config.toml
train_examples = 44167
shampoo_beta = 0.95
lr_schedule = "step"
Rows from block 3 of a small image classifier, named by matrix and row number. Rows with one number within an expert belong to one neuron, the router's apart. Each number is 200 + 20 x the weight over its row's rms, rounded and kept within 0 to 999. All counts start at 0. After the name is the row's rms in percent of the matrix's.
Before each expert's rows are labels from the 100 images, of 14976, where the router gives the expert most weight on average: "strongest on" is what is common among them. Only what is clearly more common there than usual is listed. The data: telescope images of galaxies (Galaxy Zoo DECaLS). In brackets: how many of the 100.
# router: slot weights (model.blocks.3.mlp.router.weight, 16x256, trained with AdamW), inputs 0-127
# up: expert up (model.blocks.3.mlp.up, 8x128x256), inputs 0-127
# down: expert down (model.blocks.3.mlp.down, 8x256x128, transposed), outputs 0-127

# expert 3
strongest on: shape: featured or disk (69); edge-on disk: no (58); spiral arms: yes (43)
router.6,075,163,198,179,190,207,191,204,225,192,178,218,187,230,229,171,203,210,230,155,194,177,199,215,215,180,226,210,213,158,223,180,195,206,183,214,190,171,208,193,202,182,196,237,200,217,214,199,184,185,183,179,223,206,169,200,202,213,206,231,184,173,174,189,211,198,218,217,230,225,211,228,201,237,202,226,190,214,190,211,211,211,239,191,184,209,195,182,202,220,162,216,187,177,212,215,196,190,223,212,211,185,203,205,222,198,222,219,182,180,185,214,185,180,185,185,215,209,205,195,231,224,177,157,215,193,196,197,218
router.7,080,182,174,190,212,207,184,206,214,197,180,207,189,227,218,178,189,217,211,169,200,188,195,219,193,186,217,214,211,153,215,180,208,222,185,208,197,191,210,186,188,182,193,232,207,199,224,193,187,186,166,158,217,191,166,191,195,233,204,227,177,157,182,192,225,195,221,198,213,219,204,228,211,239,206,212,201,216,173,212,206,215,222,196,173,211,197,190,209,223,169,214,199,170,221,217,179,180,213,206,218,186,188,173,203,202,220,227,186,175,189,218,189,166,200,179,226,213,210,191,243,217,170,154,201,195,174,202,220
up.9,096,191,187,200,197,187,207,224,175,162,236,200,221,190,224,163,206,197,177,208,197,203,208,208,233,169,194,207,185,204,217,244,187,232,227,193,184,230,219,185,204,158,188,200,230,204,172,223,206,181,197,205,196,186,207,229,166,200,201,171,225,225,155,193,247,176,166,220,203,244,201,209,223,177,181,190,194,193,210,174,217,195,218,194,214,231,189,222,209,209,239,215,189,181,192,186,191,191,178,226,239,217,172,185,195,189,194,205,173,170,162,233,231,200,223,235,199,196,212,201,236,182,206,213,211,197,209,184,205
down.9,096,186,207,207,180,214,135,219,221,179,161,209,188,220,195,228,199,209,193,181,194,196,223,193,172,200,192,215,230,218,200,174,181,164,213,196,213,205,204,186,241,196,237,237,182,205,197,179,198,201,203,237,199,209,204,163,189,178,196,214,197,200,230,202,216,217,227,225,208,217,160,192,196,199,206,192,207,169,178,224,234,215,228,209,201,182,222,206,195,191,185,234,190,190,186,217,223,221,203,207,183,211,196,245,191,233,197,226,185,225,220,194,231,207,228,177,186,197,227,183,209,165,214,227,154,167,166,190,208

# expert 2
strongest on: shape: featured or disk (96); edge-on disk: no (95); spiral arms: yes (89)
router.4,084,209,204,180,179,167,184,251,203,205,185,166,142,194,188,197,220,198,190,219,171,193,192,225,246,224,207,213,181,195,205,219,186,219,172,196,223,170,204,226,202,206,202,188,218,191,193,220,199,180,192,202,214,211,208,230,204,198,197,215,164,198,231,236,187,203,183,162,205,195,194,219,200,207,192,196,186,204,224,215,165,198,186,220,206,205,179,194,209,206,221,170,207,238,169,186,204,237,197,192,222,224,219,226,219,192,211,167,236,211,190,221,181,208,203,187,164,180,231,195,203,184,191,206,175,210,232,212,185
router.5,086,203,224,184,192,171,190,255,217,200,175,158,166,198,206,201,252,228,200,211,182,201,208,227,267,211,192,229,179,189,191,226,170,225,175,181,220,169,214,213,208,216,203,187,207,201,194,217,217,184,179,196,187,218,203,214,190,190,193,206,185,195,239,226,176,178,191,184,206,196,199,216,209,202,178,185,190,152,229,222,178,196,199,200,182,201,191,194,198,201,217,173,203,212,170,185,220,236,214,203,213,229,212,214,237,206,203,169,220,201,182,177,188,207,198,215,174,170,221,179,198,184,197,204,179,195,233,207,184
up.9,140,165,184,164,227,190,200,173,206,193,218,220,220,212,209,203,195,185,255,182,198,198,205,195,204,187,159,201,229,195,218,193,176,213,219,227,175,233,191,174,154,174,204,169,207,166,168,223,230,219,189,202,183,187,222,196,217,228,215,190,201,173,169,196,227,209,212,209,187,196,182,216,200,200,181,171,201,215,226,227,195,222,205,270,206,182,213,193,206,198,199,202,234,182,204,194,189,225,226,169,195,218,181,198,239,200,197,228,188,186,196,236,212,177,224,178,185,196,194,193,199,181,208,215,249,227,216,203,198
down.9,148,216,203,215,234,229,236,221,191,212,210,195,188,213,188,160,157,225,201,183,204,179,208,186,167,214,263,205,188,175,198,176,185,166,204,174,198,216,188,217,188,188,175,199,176,182,234,173,169,215,232,223,165,216,226,192,204,201,222,201,213,220,215,207,217,219,215,222,192,205,196,173,212,216,204,230,211,187,196,186,197,199,208,163,231,224,221,205,190,196,173,183,236,214,195,206,173,176,189,187,166,203,196,212,200,243,220,209,192,243,212,181,192,196,187,206,178,165,192,228,199,197,220,203,184,206,164,208,163

# expert 0
strongest on: shape: featured or disk (98); edge-on disk: no (96); spiral arms: yes (91)
router.0,117,190,246,191,194,180,202,240,202,196,194,164,200,184,235,234,232,208,207,213,190,210,197,207,234,212,204,203,162,203,201,229,163,226,190,199,194,179,192,201,185,225,202,213,208,191,192,200,217,220,211,225,177,186,216,227,210,178,180,222,213,189,202,234,193,211,197,177,231,197,203,207,170,191,174,186,179,199,211,202,192,201,212,219,203,190,190,187,189,220,231,220,210,199,168,197,194,220,204,217,206,226,213,233,251,205,191,192,221,234,202,178,205,193,182,253,175,171,236,166,187,182,197,219,192,209,244,201,170
router.1,115,186,239,185,196,178,196,234,206,190,196,171,202,193,233,230,223,214,208,206,190,218,204,211,241,207,207,209,159,198,200,232,168,227,190,203,195,179,193,196,186,218,209,211,211,202,195,211,227,214,204,225,181,188,211,230,209,177,174,219,209,189,208,231,202,205,198,176,228,197,192,206,171,188,178,194,177,201,203,210,200,196,210,216,206,184,189,180,183,199,226,211,220,208,172,192,192,226,209,211,214,228,219,236,252,206,196,188,225,241,198,180,206,194,187,262,180,172,241,167,189,179,197,214,197,209,243,196,176
up.9,089,177,217,209,178,180,211,201,215,196,221,186,204,205,182,166,205,205,189,196,172,187,200,192,216,182,193,214,202,162,189,182,205,217,199,215,220,204,185,185,237,183,190,188,254,228,217,165,198,194,191,250,233,211,179,198,228,188,214,206,200,210,235,180,205,214,231,211,195,157,217,212,191,152,199,221,204,194,207,200,163,183,201,201,263,206,208,197,225,217,209,188,196,181,176,205,191,208,192,176,212,198,221,211,204,179,207,237,220,212,207,194,165,215,215,230,212,183,184,208,230,199,205,187,208,168,210,231,170
down.9,087,200,194,182,208,197,235,228,188,241,195,219,239,202,237,177,173,193,179,202,169,182,179,193,219,188,180,181,170,244,265,219,201,192,202,176,189,229,191,233,220,199,192,220,227,188,212,235,193,213,210,173,199,213,186,192,184,231,191,155,232,212,199,200,187,197,173,197,228,225,171,211,195,190,197,163,150,227,195,192,188,199,166,209,167,187,197,207,208,197,193,200,196,233,211,212,167,179,184,196,223,189,196,198,187,194,224,211,194,201,164,178,179,183,177,158,199,230,215,173,204,207,223,197,208,212,210,191,228

# expert 1
strongest on: shape: featured or disk (73); edge-on disk: yes (25)
router.2,118,207,224,176,214,205,189,191,220,194,186,200,146,235,184,195,195,194,225,175,185,168,184,228,209,242,212,242,225,196,205,204,220,239,176,184,228,184,202,209,202,175,196,212,189,172,172,223,208,197,177,196,216,205,183,173,229,211,188,228,182,189,223,226,221,203,169,205,182,215,178,211,219,233,180,212,200,201,231,186,189,222,215,209,218,210,207,182,227,195,179,155,206,212,190,202,171,178,212,198,172,211,177,209,219,230,220,229,196,214,192,246,197,183,204,170,162,200,201,203,220,197,216,179,218,224,192,184,195
router.3,103,205,236,157,192,184,176,231,242,194,187,176,161,228,189,189,232,211,216,188,201,194,203,236,242,232,218,243,203,194,202,204,212,232,172,173,225,170,206,217,186,190,194,213,213,182,170,224,205,206,180,217,203,214,197,192,228,187,199,250,167,176,182,236,215,219,184,195,181,215,188,220,205,216,194,191,193,193,239,216,203,207,223,198,213,202,206,186,214,214,214,165,200,212,162,181,176,212,214,211,182,211,190,233,242,225,210,187,207,228,188,210,199,180,193,188,185,204,210,172,224,177,205,172,216,218,233,179,198
up.9,088,229,191,189,158,204,213,183,214,190,185,197,210,210,198,190,166,174,201,249,155,185,209,214,217,209,220,213,210,214,201,170,174,151,197,181,206,195,199,199,205,191,188,215,217,197,244,214,197,190,182,186,213,204,195,160,227,222,187,207,214,204,254,214,224,204,197,215,221,220,201,180,189,189,227,197,206,230,187,212,207,227,191,235,191,197,209,176,140,216,195,203,193,241,184,213,207,205,210,181,227,230,216,175,178,171,195,174,200,192,208,264,187,197,218,223,223,215,190,211,202,204,184,195,170,195,200,196,199
down.9,093,204,185,185,217,173,194,191,181,173,222,222,214,180,216,190,204,220,169,212,208,230,221,199,179,182,200,197,202,208,196,199,213,201,199,199,223,202,208,223,196,205,210,220,220,242,238,190,219,208,194,178,200,223,208,150,181,227,204,217,200,202,229,196,163,187,205,213,192,192,205,225,199,214,212,201,216,209,216,203,197,177,176,185,180,189,195,216,235,242,184,208,212,168,185,192,241,169,206,185,186,223,219,172,223,204,173,166,221,201,212,210,213,233,217,191,207,213,213,176,224,249,203,245,155,207,189,202,203

# expert 5
strongest on: edge-on disk: no (98); spiral arms: yes (95); spiral winding: tight (65)
router.10,105,191,230,184,198,164,209,237,224,175,194,179,194,200,228,226,224,201,204,208,193,226,199,219,233,208,202,205,162,208,210,215,163,225,184,212,190,187,186,201,184,219,212,226,204,195,195,200,217,200,214,229,185,190,215,216,210,177,193,225,206,201,206,251,199,206,205,179,225,211,191,214,181,189,172,189,178,196,217,206,201,208,197,240,213,197,175,194,181,203,244,219,214,186,154,189,197,220,212,211,222,225,217,231,253,207,201,190,222,228,196,184,193,200,201,238,177,169,246,177,197,172,203,219,197,207,232,206,203
router.11,103,191,225,182,191,158,208,233,215,184,190,178,205,200,228,213,222,210,189,199,193,222,186,205,226,216,200,203,154,201,199,214,165,214,191,203,178,185,193,204,198,207,200,214,217,186,188,195,218,195,211,230,188,199,213,224,209,166,174,212,213,207,202,245,194,209,191,182,229,205,191,215,179,195,168,194,175,194,208,206,194,209,192,229,206,185,173,185,168,196,242,222,214,199,158,194,198,224,211,213,220,230,220,228,261,204,190,176,228,241,201,179,205,196,196,239,187,173,247,169,190,166,207,212,186,214,227,213,192
up.9,083,194,181,208,196,224,185,205,201,200,215,194,200,212,203,202,185,177,197,178,177,193,207,186,212,129,186,218,183,200,202,222,202,214,217,207,192,172,159,169,218,246,191,224,165,228,212,208,195,222,196,193,220,227,219,229,180,224,182,218,171,183,221,183,247,224,182,186,224,191,206,202,191,206,181,194,166,196,204,181,221,207,171,185,199,250,216,183,215,194,193,197,201,208,220,173,205,201,202,197,185,201,204,218,215,205,190,189,222,213,198,201,200,182,178,214,223,234,207,231,229,210,185,227,195,183,198,203,214
down.9,086,199,201,197,183,180,223,230,174,180,194,214,198,171,188,191,220,242,182,199,190,186,171,204,189,214,214,183,188,213,215,195,183,205,167,214,168,207,234,200,199,165,205,196,220,178,188,203,193,216,242,201,214,194,188,221,243,166,187,204,188,183,179,213,168,191,203,217,189,194,179,202,194,179,198,180,210,173,174,193,189,178,184,197,197,182,194,237,239,163,201,191,224,162,171,207,184,197,200,182,214,172,206,175,199,177,197,227,217,219,228,195,172,220,207,178,197,202,224,169,207,220,197,191,177,227,198,233,207