config = dict(
    dataset='telescope images of galaxies (Galaxy Zoo DECaLS)',
    norm='layernorm',
    fused_qkv=False,
    parallel_block=False,
    num_experts=8,
    patch_size=[4, 4],
    conv_stem=True,
    layers=8,
    width=256,
    residual_init='zero_last',
    beta2=0.95,
    precondition_frequency=20,
    adamw_lr_other_params=0.0018,
    steps=6500,
    lr_schedule='step',
)
Rows from block 5 of a small image classifier, named by matrix and row number. Rows with one number within an expert belong to one neuron, the router's apart. Each number is 128 + 32 x the weight over its row's rms, rounded and kept within 0 to 255. All counts start at 0. Numbers have three digits each.
After each expert's rows are labels from the 100 images, of 14976, where the router gives the expert most weight on average: "responds to" is what is common among them. Only what is clearly more common there than usual is listed. The data: telescope images of galaxies (Galaxy Zoo DECaLS). In brackets: how many of the 100.
# router: slot weights (model.blocks.5.mlp.router.weight, 16x256, trained with AdamW), inputs 0-63
# up: expert up (model.blocks.5.mlp.up, 8x128x256), inputs 0-63
# down: expert down (model.blocks.5.mlp.down, 8x256x128, transposed), outputs 0-63

# expert 4
router.8:107114093145134173101126158142132124127164160138129077182161139067135124117088150124120093189140124113144095156149116087176148099118110150128124163112125092078135100090159139104175096166115152
router.9:132143082105124188129136159130129149101169095130161036203164141046141127101045153107120144190143153094134144151135120091194149119145107135131163154097136099102135101121099156125137097151119137
up.0:197143103164109166101105127145101102042126188143109050103170128124130130109115145069109117101161123095144158110148103119132049087166104140170110098050128160206112121129096122088092126145083194
down.0:095127087176127093168112112115118136118137173121171150169086120086118112158125107088176133108151127080122137174107168082159200160143102120099170187086098168148106132145136130146140141116179136
up.1:094131089193132144143125095120128117089078144130177201138151094141117085117106121170102140140172164084110114113093126098079181120113153176092103118148079081116087138208086116146177126141156106
down.1:158119122194017145164140088091087112097102147152152061170069129180131146140132153119145156143130106166092141093104082153164144112134139106106114090109182116143157079129125148140113128140174134
up.2:183126151127095179152148166138150135109133147108165180158087068099165197148175169088152108092156112135189120139133143088202142144125137180147123078189122125106087177105059142178089139145160160
down.2:105134130105074060139104149120117171145143038157156128127141130084216114109160094155132163137116140052124081182113139132138135139133124073112155145113104113143102060179137161164125160127136117
up.3:123125159096162076153177181137138100158089104186102099163153082171134162106159107172105136117105090144167104113153058183093097174106138151113112156138098145134064167128148086174103109120105096
down.3:171102104103160156153105134101155173108130093141109057068113120176133110103181134136112102135200148091105147148077090148104164076115136092144159177092148064131163088109118131073112126140130162
up.4:115096098185104153085138158080140203085115103105127111162166169133105160143141152157163171113086094153099079169154151109130152110109147138110128105147104056061169179081169118168127156120117129
down.4:206129121151154139187074092086113091173118085198124050114122148068121122180099109174131126153067135102096174145150114168137076134109175105095125159130143173127150107082159129117131157166146161
responds to: shape: featured or disk (97); edge-on disk: no (58); edge-on disk: yes (37)

# expert 5
router.10:109126146153127159107112175161127147175133191093151077137172120101149124081041129141169153165148103119169131163095104103228177072085102126129137194106126117106128094112115157097141108170141120
router.11:107123131159130180118105185159149136183143193087131103118165128108147121069074144139153136145162103125157118156108090092201190068101106128125122195110125104115127092120125158089145112180143148
up.0:114164184121108074150116133123142149157093107163203169155119141156057122150081191132085061129169177122132135157175169139100125176090133073166135188133081101084102066124095149120184174150115104
down.0:121087161126145184132073096112188162114123096059200089085111095094125129176152160151170151155144136134111102119091050179095095135090157161161137079175177114204105127131142117104178128112095141
up.1:114145104082143057133118174110181140161138078148136119137192136126075215130126126097095074118106165207127146111198134147100141156126096116133138047157131113105074085141056131099194127137163151
down.1:078082212101163202136067134145150126126103130167154127088115097129132072149148143131132119145113117166170115152165071102125082139112142164118058096130103130153079113106203103150095112092069084
up.2:092150147162056162179134092077111123171117174142094082104137145118149082095074139102148135169152102077101158137098092106158132083118130080149144107103120161184138095100089200107153087152155160
down.2:139164128128199161122102127139172105108197114177160115135146141133145137097186127127141120090140120120121124153148195061155192130173135110112134148068107175110171188139196172093106135149158121
up.3:127111121110114094183171139102147090086102089103177112078060156155125129133181106124150097066157102157148121182161148094114168094143135143131118187067127129168103077158181132127155076144086111
down.3:061129175161159150159120120129134134033141151143180125223137152120147139141165148087152141153116165154115099123151129110141123109144065119084122131144104084081116133112107164080173184174157155
up.4:087139094106098135134076162091145136125092112093140101156080085162164101155092100177148172127151163145152087120111206101168169099138110126131119095141176149160197117119118148134153088151143086
down.4:115111161144180103120157147178153153135172156158098162206112141115106176119180111151151080161123147137110112142166123114119109112069136114104110146167174055119104113087150140130120136160207080
responds to: shape: featured or disk (63); bar: no (30)

# expert 2
router.4:125140128190135124132138096117137080080116098142138204060127130170149090209165181127075123081120113097049160089102118121062103151178124105135119135121092112117116072143164158210128120127108128
router.5:137145116144123117174173057121108062086113106191143184098107114151139145216131162128089143121085133072060180069117119145072117154211121125152112137111076088125125108146136138223120100094114128
up.0:091094145101166110113176131089109100153122102120116092121142136133123158163114139055103148055077085137114122118158134122166122171151113108106110154111091096119120117176153061178097196144111101
down.0:108177152134111128146098116179150102095084077132187137133141152115065097148129098174152143137149124160153127121152135117113186152172142109146096124134103114143119140072155170155111107146104111
up.1:151156146101198148125094134186137098143119115094121112158138129109199045098060131123076117173156105132176104114117122105139146145071163109134114163124134121104105126111070166091140085121175127
down.1:099097122165165108088136122110104113157076126163150182105133149112099128178126200138085100146092151152167146129089121145094120073099153116144135141170132155163154132091157137182117085113128140
up.2:121135141172176124148113163178120164167144122124133088137055105137124142128101171093086105130112109142112142114046079138179142109099073098129051097172170092139111149151097132146133107131098153
down.2:136156092105164137106171093154110125095116167115076111112139133136123113125130095165114112081082101150071101124188136097142104114183155129052105153141106146082109144139120132070112145127103152
up.3:146116186147103160187073094100123137103176109135111106154179168089099174169092108171170202151154159140150157108113218154128114137093129119111162161201122143140131130116113141138207128138115150
down.3:092113131112134098112125108081135107140083125149094146145082118139088162186104132118143079198159113111158189136148117093125159154099154124071123113119156115124120087100140165118108107114141067
up.4:131137145108074126150119086110153065127162045109148091083120173118135167165130141113125162165158129184125102157151135132112136085142133155160158151163140172175097111154112143160113166100108101
down.4:171124094116212064177142191108124052183068127119112135084102117070137169116149118104153111127128127154154113126122140063125157090158068138080138118143152151109155068142153109086123124173151111
responds to: shape: star or artifact (62)

# expert 0
router.0:111113057132107103180166072065108157127148147170139118101081138100162147141124134110134159141125103040108213080106125166092118149162125181160138070123127114143124163154096127225100100084118164
router.1:077115061111073130224167065073082165114171120127140129082066151109157180137108125087114177176091140070111167087134087111103119142150108169151113105118143115095139169119054113194118107101162154
up.0:124145139119175087124060191058112161177154104103152107056163110141167150151114129172109147165148113126136078173102187123129144098128163126136100142177089191114142109154065169098152148041126138
down.0:117135078121114155099149114100090146096151098115134134230196061123102114040094150126090148135182126119151110127193153115083082200128166110132144156120101155097119139147107128133117123134115119
up.1:130097150169178083049089132089172159170160119151128106118090098127063130175096125127097182100076041114155135109195057154091154178108162242131104099141173153163124084084132090214151137025113118
down.1:135156129076213127125132151155128165120104082111116104131068110146159118161127145148185120121148188178103174084136183115173097139132129108138126112148167110142157193147112114039138098083122177
up.2:085136140055114207083111137132133155182093113135180093085087129135161062223143152185132125084118207178110169108134142134084127157081145085118133140114104145152120137090171155155082088111163162
down.2:121172084142106079063188103144137135132151164102157194148153138130093121172114124170144156170167064211171110104104111112142123096139177079132146138199121128117165132086085052106126123150131141
up.3:133139170144128105101111127178141085100078144167152096149087134119067097095121104114101110166177181102139123126092111137145144149101152159117066120107092102102100130078095148047129116087164156
down.3:134139118146172127195111073139101096128111157159073111096081090121146088196151144115092125125112151138140154075126061135124141103183144070167093125115123150167157117142153109136119119126145132
up.4:098069095100197141147154118126159123159184133150085126119086142117169089089096143113139113177101151107157102118145141073124145090185089088122145093144117122097129185121168134172154093116115174
down.4:125149069133124079138113075188137130147127130120192111084093149118178139127174169145122154130118153165107123154132094175122052176129122134144176168124155088109163113118125059156149093073140201
responds to: shape: featured or disk (90); edge-on disk: no (89); bar: no (66)

# expert 3
router.6:181179102162087113122110108121093145151122155132097160100072110158098103155127143082163118097148131142117200111100138159125137097140057090138163122102214077186128118185134134104135171188148098
router.7:118179087144062101145118136128095129154134172138110137115134111099096130144106136044165118141109119131138130168128154164183162109127113104140107133116166065140132176163120127129127157147169074
up.0:130051130129086162171032135196102073075112154187146167198147121126144153178114152140121117106111112100100101107108112143122105155130094168160122097134162097095126183128128156120178141130122140
down.0:102083135178118169116190123084111151077125093152103114090157111123071118105120091106189116088089104095136135129118114137196141152153138100144078154076176100090175128254142121156134173083126141
up.1:131117135163167159079154106137141165071139158154199070129105154139121154088123116087081136113158128109168134135104101061163132167147153156090116113046065118125165117084108157105196110139080128
down.1:121115095127125171124173134162119138101104138144137118168142178125202104146099152104117108138153135143131143160071104121096110162122099064080105031138152106119098143168112105144098108137138125
up.2:130132118167112176088124109159143163174116148122116048157149152119125055153095126085177092109118153105166112167117134146141137104113113095097118131123161068143193092129155064123130154179123067
down.2:107115139112182158149095161172167190126100100070139185179137103127143118157157127133080111132056118144136104140152119097077135125090047156123150086103074088143135096153139144119151098164112135
up.3:120088144075148168174084146171131146237120102113157096111127117111191108101139154099138115067136107182148139133083126147110151153183153139156166120180089144150106117136182137109109113139166175
down.3:205135112126171164066174123096097113155129138098158103136111120188171172126095141202166148111132150061127129126103077130164222165183164103137096114127122139183101133155042156118078099124134139
up.4:175120104110188110191132137105123159106085135088139098163163113140186092147121050069103087106047109170115104134176164159059118137118125131086077135164146073096089109165110155141139057092138126
down.4:072142138137228095157165101142130130082136185152211152097130129147109112133091159156199151079139116084181085136089128140129163146119118130084120050123073098116132081096161122088111118146100091
responds to: shape: featured or disk (79); edge-on disk: no (69); spiral arms: yes (58)

# expert 1
router.2:148118172175132090114061172155159126168087105062093110122108155073076123151146105136159128138142136200162139156129166130155109097105112054115118082124147133171164163141103143123101141143156103
router.3:127118168188140083105060169159136135179080103055093121131105153051074104133157107136165134126162126197150123140146161144149110088097125060111099074137137140160182170125098140103100147133148109
up.0:143117085148126120119155111058169154102177065155142172137131143084168136099145142104208113091100175082153102078130137143150144164128113108156170152100157157148137092114095083140183135129116125
down.0:139178105072051129137106088104089143176154070117142049174134114128103132107119201161108139145148106144149064115159075159158175056147152149169152152129125115121032125090126123183161147128084111
up.1:105128149172226169148146101082108122169123121162137111089164090130134082150130112196080136113149130089142130073099135113066143146143110121100139169118136103150169096142061189150127115162138169
down.1:182118128130190105080052122227142118090141114154096145093140134100141154135138114114096107126138141202161105146148162082134157139117164122161102103129078107148077161138105104143140137144152081
up.2:102116167063133106146114115175126149166217141118140122140138121116131199175110111075154122086147144093139149139134130110160121135129187107091073142133085107172155194180117148146079137160175141
down.2:133136100113186155095159159111083115076091129110141116075088093118070165088149086149119149125117129200139148113150168093164187120122176101170182173150092092106089160082110094153158140121125094
up.3:139113142116090175143120113114119162077127099098125229123139134111131132116102086061145132141128123099115155083133094095153164120135169160141181156090143125154106150158111155150134148103114164
down.3:136102138151136168157196143110147095131144133090120092089127104131136099140140125124149149177191076151112089114125098176125091113138132040121131080130163105118099113170108167151074138174133102
up.4:097115119119126172165147178150118129142099161096121163171130151124143151080109085098175101051169138157152130108144203148137095110171099092168135100140111128115134107113126069129085127112113186
down.4:088131093098076087142167093101093140141125109108099118207141162158134188170088141061138153082102094131142178114098156138161116127160100096164117146146143121088183160175122103144139098120164107
responds to: roundness: cigar-shaped (29)

# expert 6
router.12:125148101124117064134093134123143107160131098082120120110126097093167189164159077105120126111141092153133179101166217145105135118140099122179077145126134109128107172179136145127110123126170067
router.13:151118107109082078192127133116104153151135125114131111102105117058163174145174088089147134128122093118149171131151193136133140085147116100156128132127168061114128174172127153184117133126129061
up.0:135147137170051056175146159117115134116116139143126164113124166120113133117082113082143117193100081128202143116097156082183103104164115116153124139140128127124135152145111154159200151144158144
down.0:154099133165180177132136124210172098179196095135143121167153090139141130124118138169116147141164157148065092097091071143133146160138144158178235164136131065130093134127222098127125121145086130
up.1:139156124160243131122147103164151150084132098169176127195170116156108144129108085218118134095106097159107139132107155068067153156113119078167157167171132145115136103133132143086081100099151119
down.1:133144128156248131108174156076166123182139106103108068123146094155083147109147146161173076125150092179057136169135112129166159113136175085103170130089116125153096128187099168124092123173118136
up.2:150108184185156136137105132128143167124109132138107166126074151178119145171168132045101101160108126099095089143138156073140109109136114157174133099114111151079109212093172135160181123108158126
down.2:120140113147062118185137111086161073193163118088112128126133065109131136066165155151112109108156169106072047127148125110134201114110155131128144116089086120063090130100070049119150147091171147
up.3:143153109136103164140113190181124133127169145140140141151156108181115062152145125132121076173139141111151097160118141093105155142134148123164108133084105139124113149122132115098210143111093130
down.3:111185149114140167123062158106163113081170048072160151146143174158134102114168087090131126111168150162143113131175161115133143118086107138153120156168184069135123212163147113117197125087130158
up.4:152105109192070132135145153177079051088192112111139147178178166161135144110132133107102176101103126127164130083084115149104141192112156143121197142131179147115139070118093155172120044073127200
down.4:159082179157162102105174106128091143140104144140072141129181134064136163086142141112137125102172073164138154197171161070090108166108145096115130157182077183126110245118132097161078207117115155
responds to: shape: featured or disk (96); edge-on disk: no (92); spiral arms: yes (76)