Weights of a small image classifier.
Training: soap at rate 0.0026, 6500 steps, batches of 64, held-out accuracy 88%.
Rows from block 5 of a small image classifier, named by matrix and row number. Rows with one number within an expert belong to one neuron, the router's apart. Each number is 128 + 32 x the weight over its row's rms, rounded and kept within 0 to 255. All counts start at 0. Numbers have three digits each. After the name is the row's rms in percent of the matrix's.
After each expert's rows are labels from the 100 images, of 14976, where the router gives the expert most weight on average: "top examples" is what is common among them. Only what is clearly more common there than usual is listed. The data: telescope images of galaxies (Galaxy Zoo DECaLS).
# router: slot weights (model.blocks.5.mlp.router.weight, 16x256, trained with AdamW), inputs 128-191
# up: expert up (model.blocks.5.mlp.up, 8x128x256), inputs 128-191
# down: expert down (model.blocks.5.mlp.down, 8x256x128, transposed), outputs 128-191

# expert 6
router.12 102:102106104140150202082120139088164161150107122166112144137071154178145103123133154122114110097169131114065135159139156130153146111092208166150125148050158074160077110161162127162146110179126122
router.13 089:102080138164171163110157144108167165107135106152114140138097133175143101108115101141106120124157162151066149147166178163145110089102194158107178114070200085180061096146152100137183115161127127
up.0 113:129113180171153083113128135163105111117117134089163105065109168146185123129140155038150140152147136134111128181168178129114090108126121116117076115090125151131114172124134099076135091102133135
down.0 096:154167111132193109140198134193144155171193148158101174112130088128167121154113164114131112113086083097176070137157167098158115133108163202075156068109107087133112138119099118092123103065123136
top examples: shape: featured or disk; edge-on disk: no; spiral arms: yes

# expert 0
router.0 114:086115159128088078157140120162099104128125137196123071129148046107134134127129112112111133187093135139162098107078093135174105147101113164121106181095124163146146141096130118167125134157174126
router.1 087:084138165155101094147135106152090126125153148205146095155123044109156167140141062145114103174083143150145135114096148158164103114122142177100132176139154164131135130095102094129166128116170137
up.0 123:152099103143173185087141153125175158120132140107130123116076095122073138095090143133177191154106121086152167107129079106137131148124116142081162202078076128160092105152151087144081096111138146
down.0 119:103120140182070152114161139184122133093148142091097138104119125116118114121157144111101113119085120167120198177152127134111179071126096157088081100155054102151073121130134183087104085134145125
top examples: shape: featured or disk; edge-on disk: no; bar: no

# expert 2
router.4 132:142166101118131117124146157159114118122088186127128119140107126125146106150188104102158106154144094111114132110151154130093097169171093196149187222103141139136153160071109141128084117109131125
router.5 097:128176111125128124153161139166086158148093141129114100136124082104160109147194123113138092203119101119131168125115145149120108167141120186117187199107153126112140154084114153137144124128158118
up.0 114:064090112133150169123109210120170127103123100075062086115134120133101127180102145153124102117128148148123164154196075088140179164093133091161084132133083131117115078100106131175133154163154131
down.0 111:169092106157118098118197107150138052155090116087141098164148159110131116104139102163124106135111119092192112129109238110199120101133104105119105088089123070140074167105099187116084177166138141
top examples: shape: star or artifact

# expert 5
router.10 095:142142107125162175101136164071178116085153136117124162133081151116118153129079180114126137085151111149121105144100112120138133125157113114122094071123110080125102123169178059125114142102114187
router.11 106:127128112103144181098107141064181099098160144119114165137073169119119161110063166115124156087157129143124102124093107125168147140158134119126097073117113071114117132166183060117121146095105177
up.0 107:159136133122098084108112165063138108128154089089191125112136122158160097112126145117174109129136115113165183120108128070112097154186140159110171149147104030110110107085130178131125128133121120
down.0 102:161118123127116118120078093173104114108090124094141122085119101160130167107141133132122101111122177125138113141174136139117175143176150102169117143101128177208123092135154121161125092113133187
top examples: shape: featured or disk; bar: no

# expert 4
router.8 116:142143158132145161085144121099140110154207141105099140142102155093114143177038187158078152071096111238183095136115118110181113127177142108059120090162115095073091093151159111078134163118150139
router.9 087:130172150150156161115127116084148153127199127128117147128118140117126117146050167116046129107113146216146107137136113127169111110180121122082124077167138094102078114123140101102139149129149178
up.0 170:115103170096156136090135139104147155153153139152122123126142154115140120107149133153120145136139097198156107129158103139148156180106150113185190103108170099151092090173157108131081116129170129
down.0 132:107112022081103147116109141118119098144144080129158126091143137143167163081110099152138110064171095202087096112134144139103099169110125067146130146191104108094144137118170110131144073153095096
top examples: shape: featured or disk; edge-on disk: no; edge-on disk: yes

# expert 3
router.6 122:116178165133130169108132167080143144069088127163153151108072137183175100107118104112153084090155126082063145096142167163088117169111165133149167116052183116185111134132128061113150100153118128
router.7 085:077144144143108180093087129082153159071120133168160151117082130146121148118111094169111079097148150154048181114147158193118142151072181132124133090100195085122065113101141068081174116138103112
up.0 087:098111072100118182128145053133160098165141125105172130161128094112158138115135128113165088178153125105114140079099155189085115121191120093180095117147111135118126098086136068119144201135110132
down.0 082:171128158081171128137107130128155129109137100108159155158080088079123094187140099105200105182083099114167154092151102111194113071123145126158139115091192107167130168113094150156148144170127038
top examples: shape: featured or disk; edge-on disk: no; spiral arms: yes

# expert 1
router.2 093:109097117098111163100064129120136124068079118117135160074083158134134127123107091113170124089224115078049167108131152115133161128079148106122118064108118113157124083157169130125137130115091130
router.3 099:103083107095113159109060135131138134069071126126141165068101142138145113123142105136165128097221110073068158115154157113134177132085149102132102079108116106155113094144172133134121129121088120
up.0 078:145141161134088104159116168095117083170012139106096139155155132102193087102143183116121176193102097114128124054090197105089129113120052111042142162135184128068165124150087103089106111132181147
down.0 078:139121172170132117154128143131131119147098155171135115115188179127135100111137171100108077118123099182097108110139206126123077101130148130125133179127153156113154126114141174073115148098151161
top examples: roundness: cigar-shaped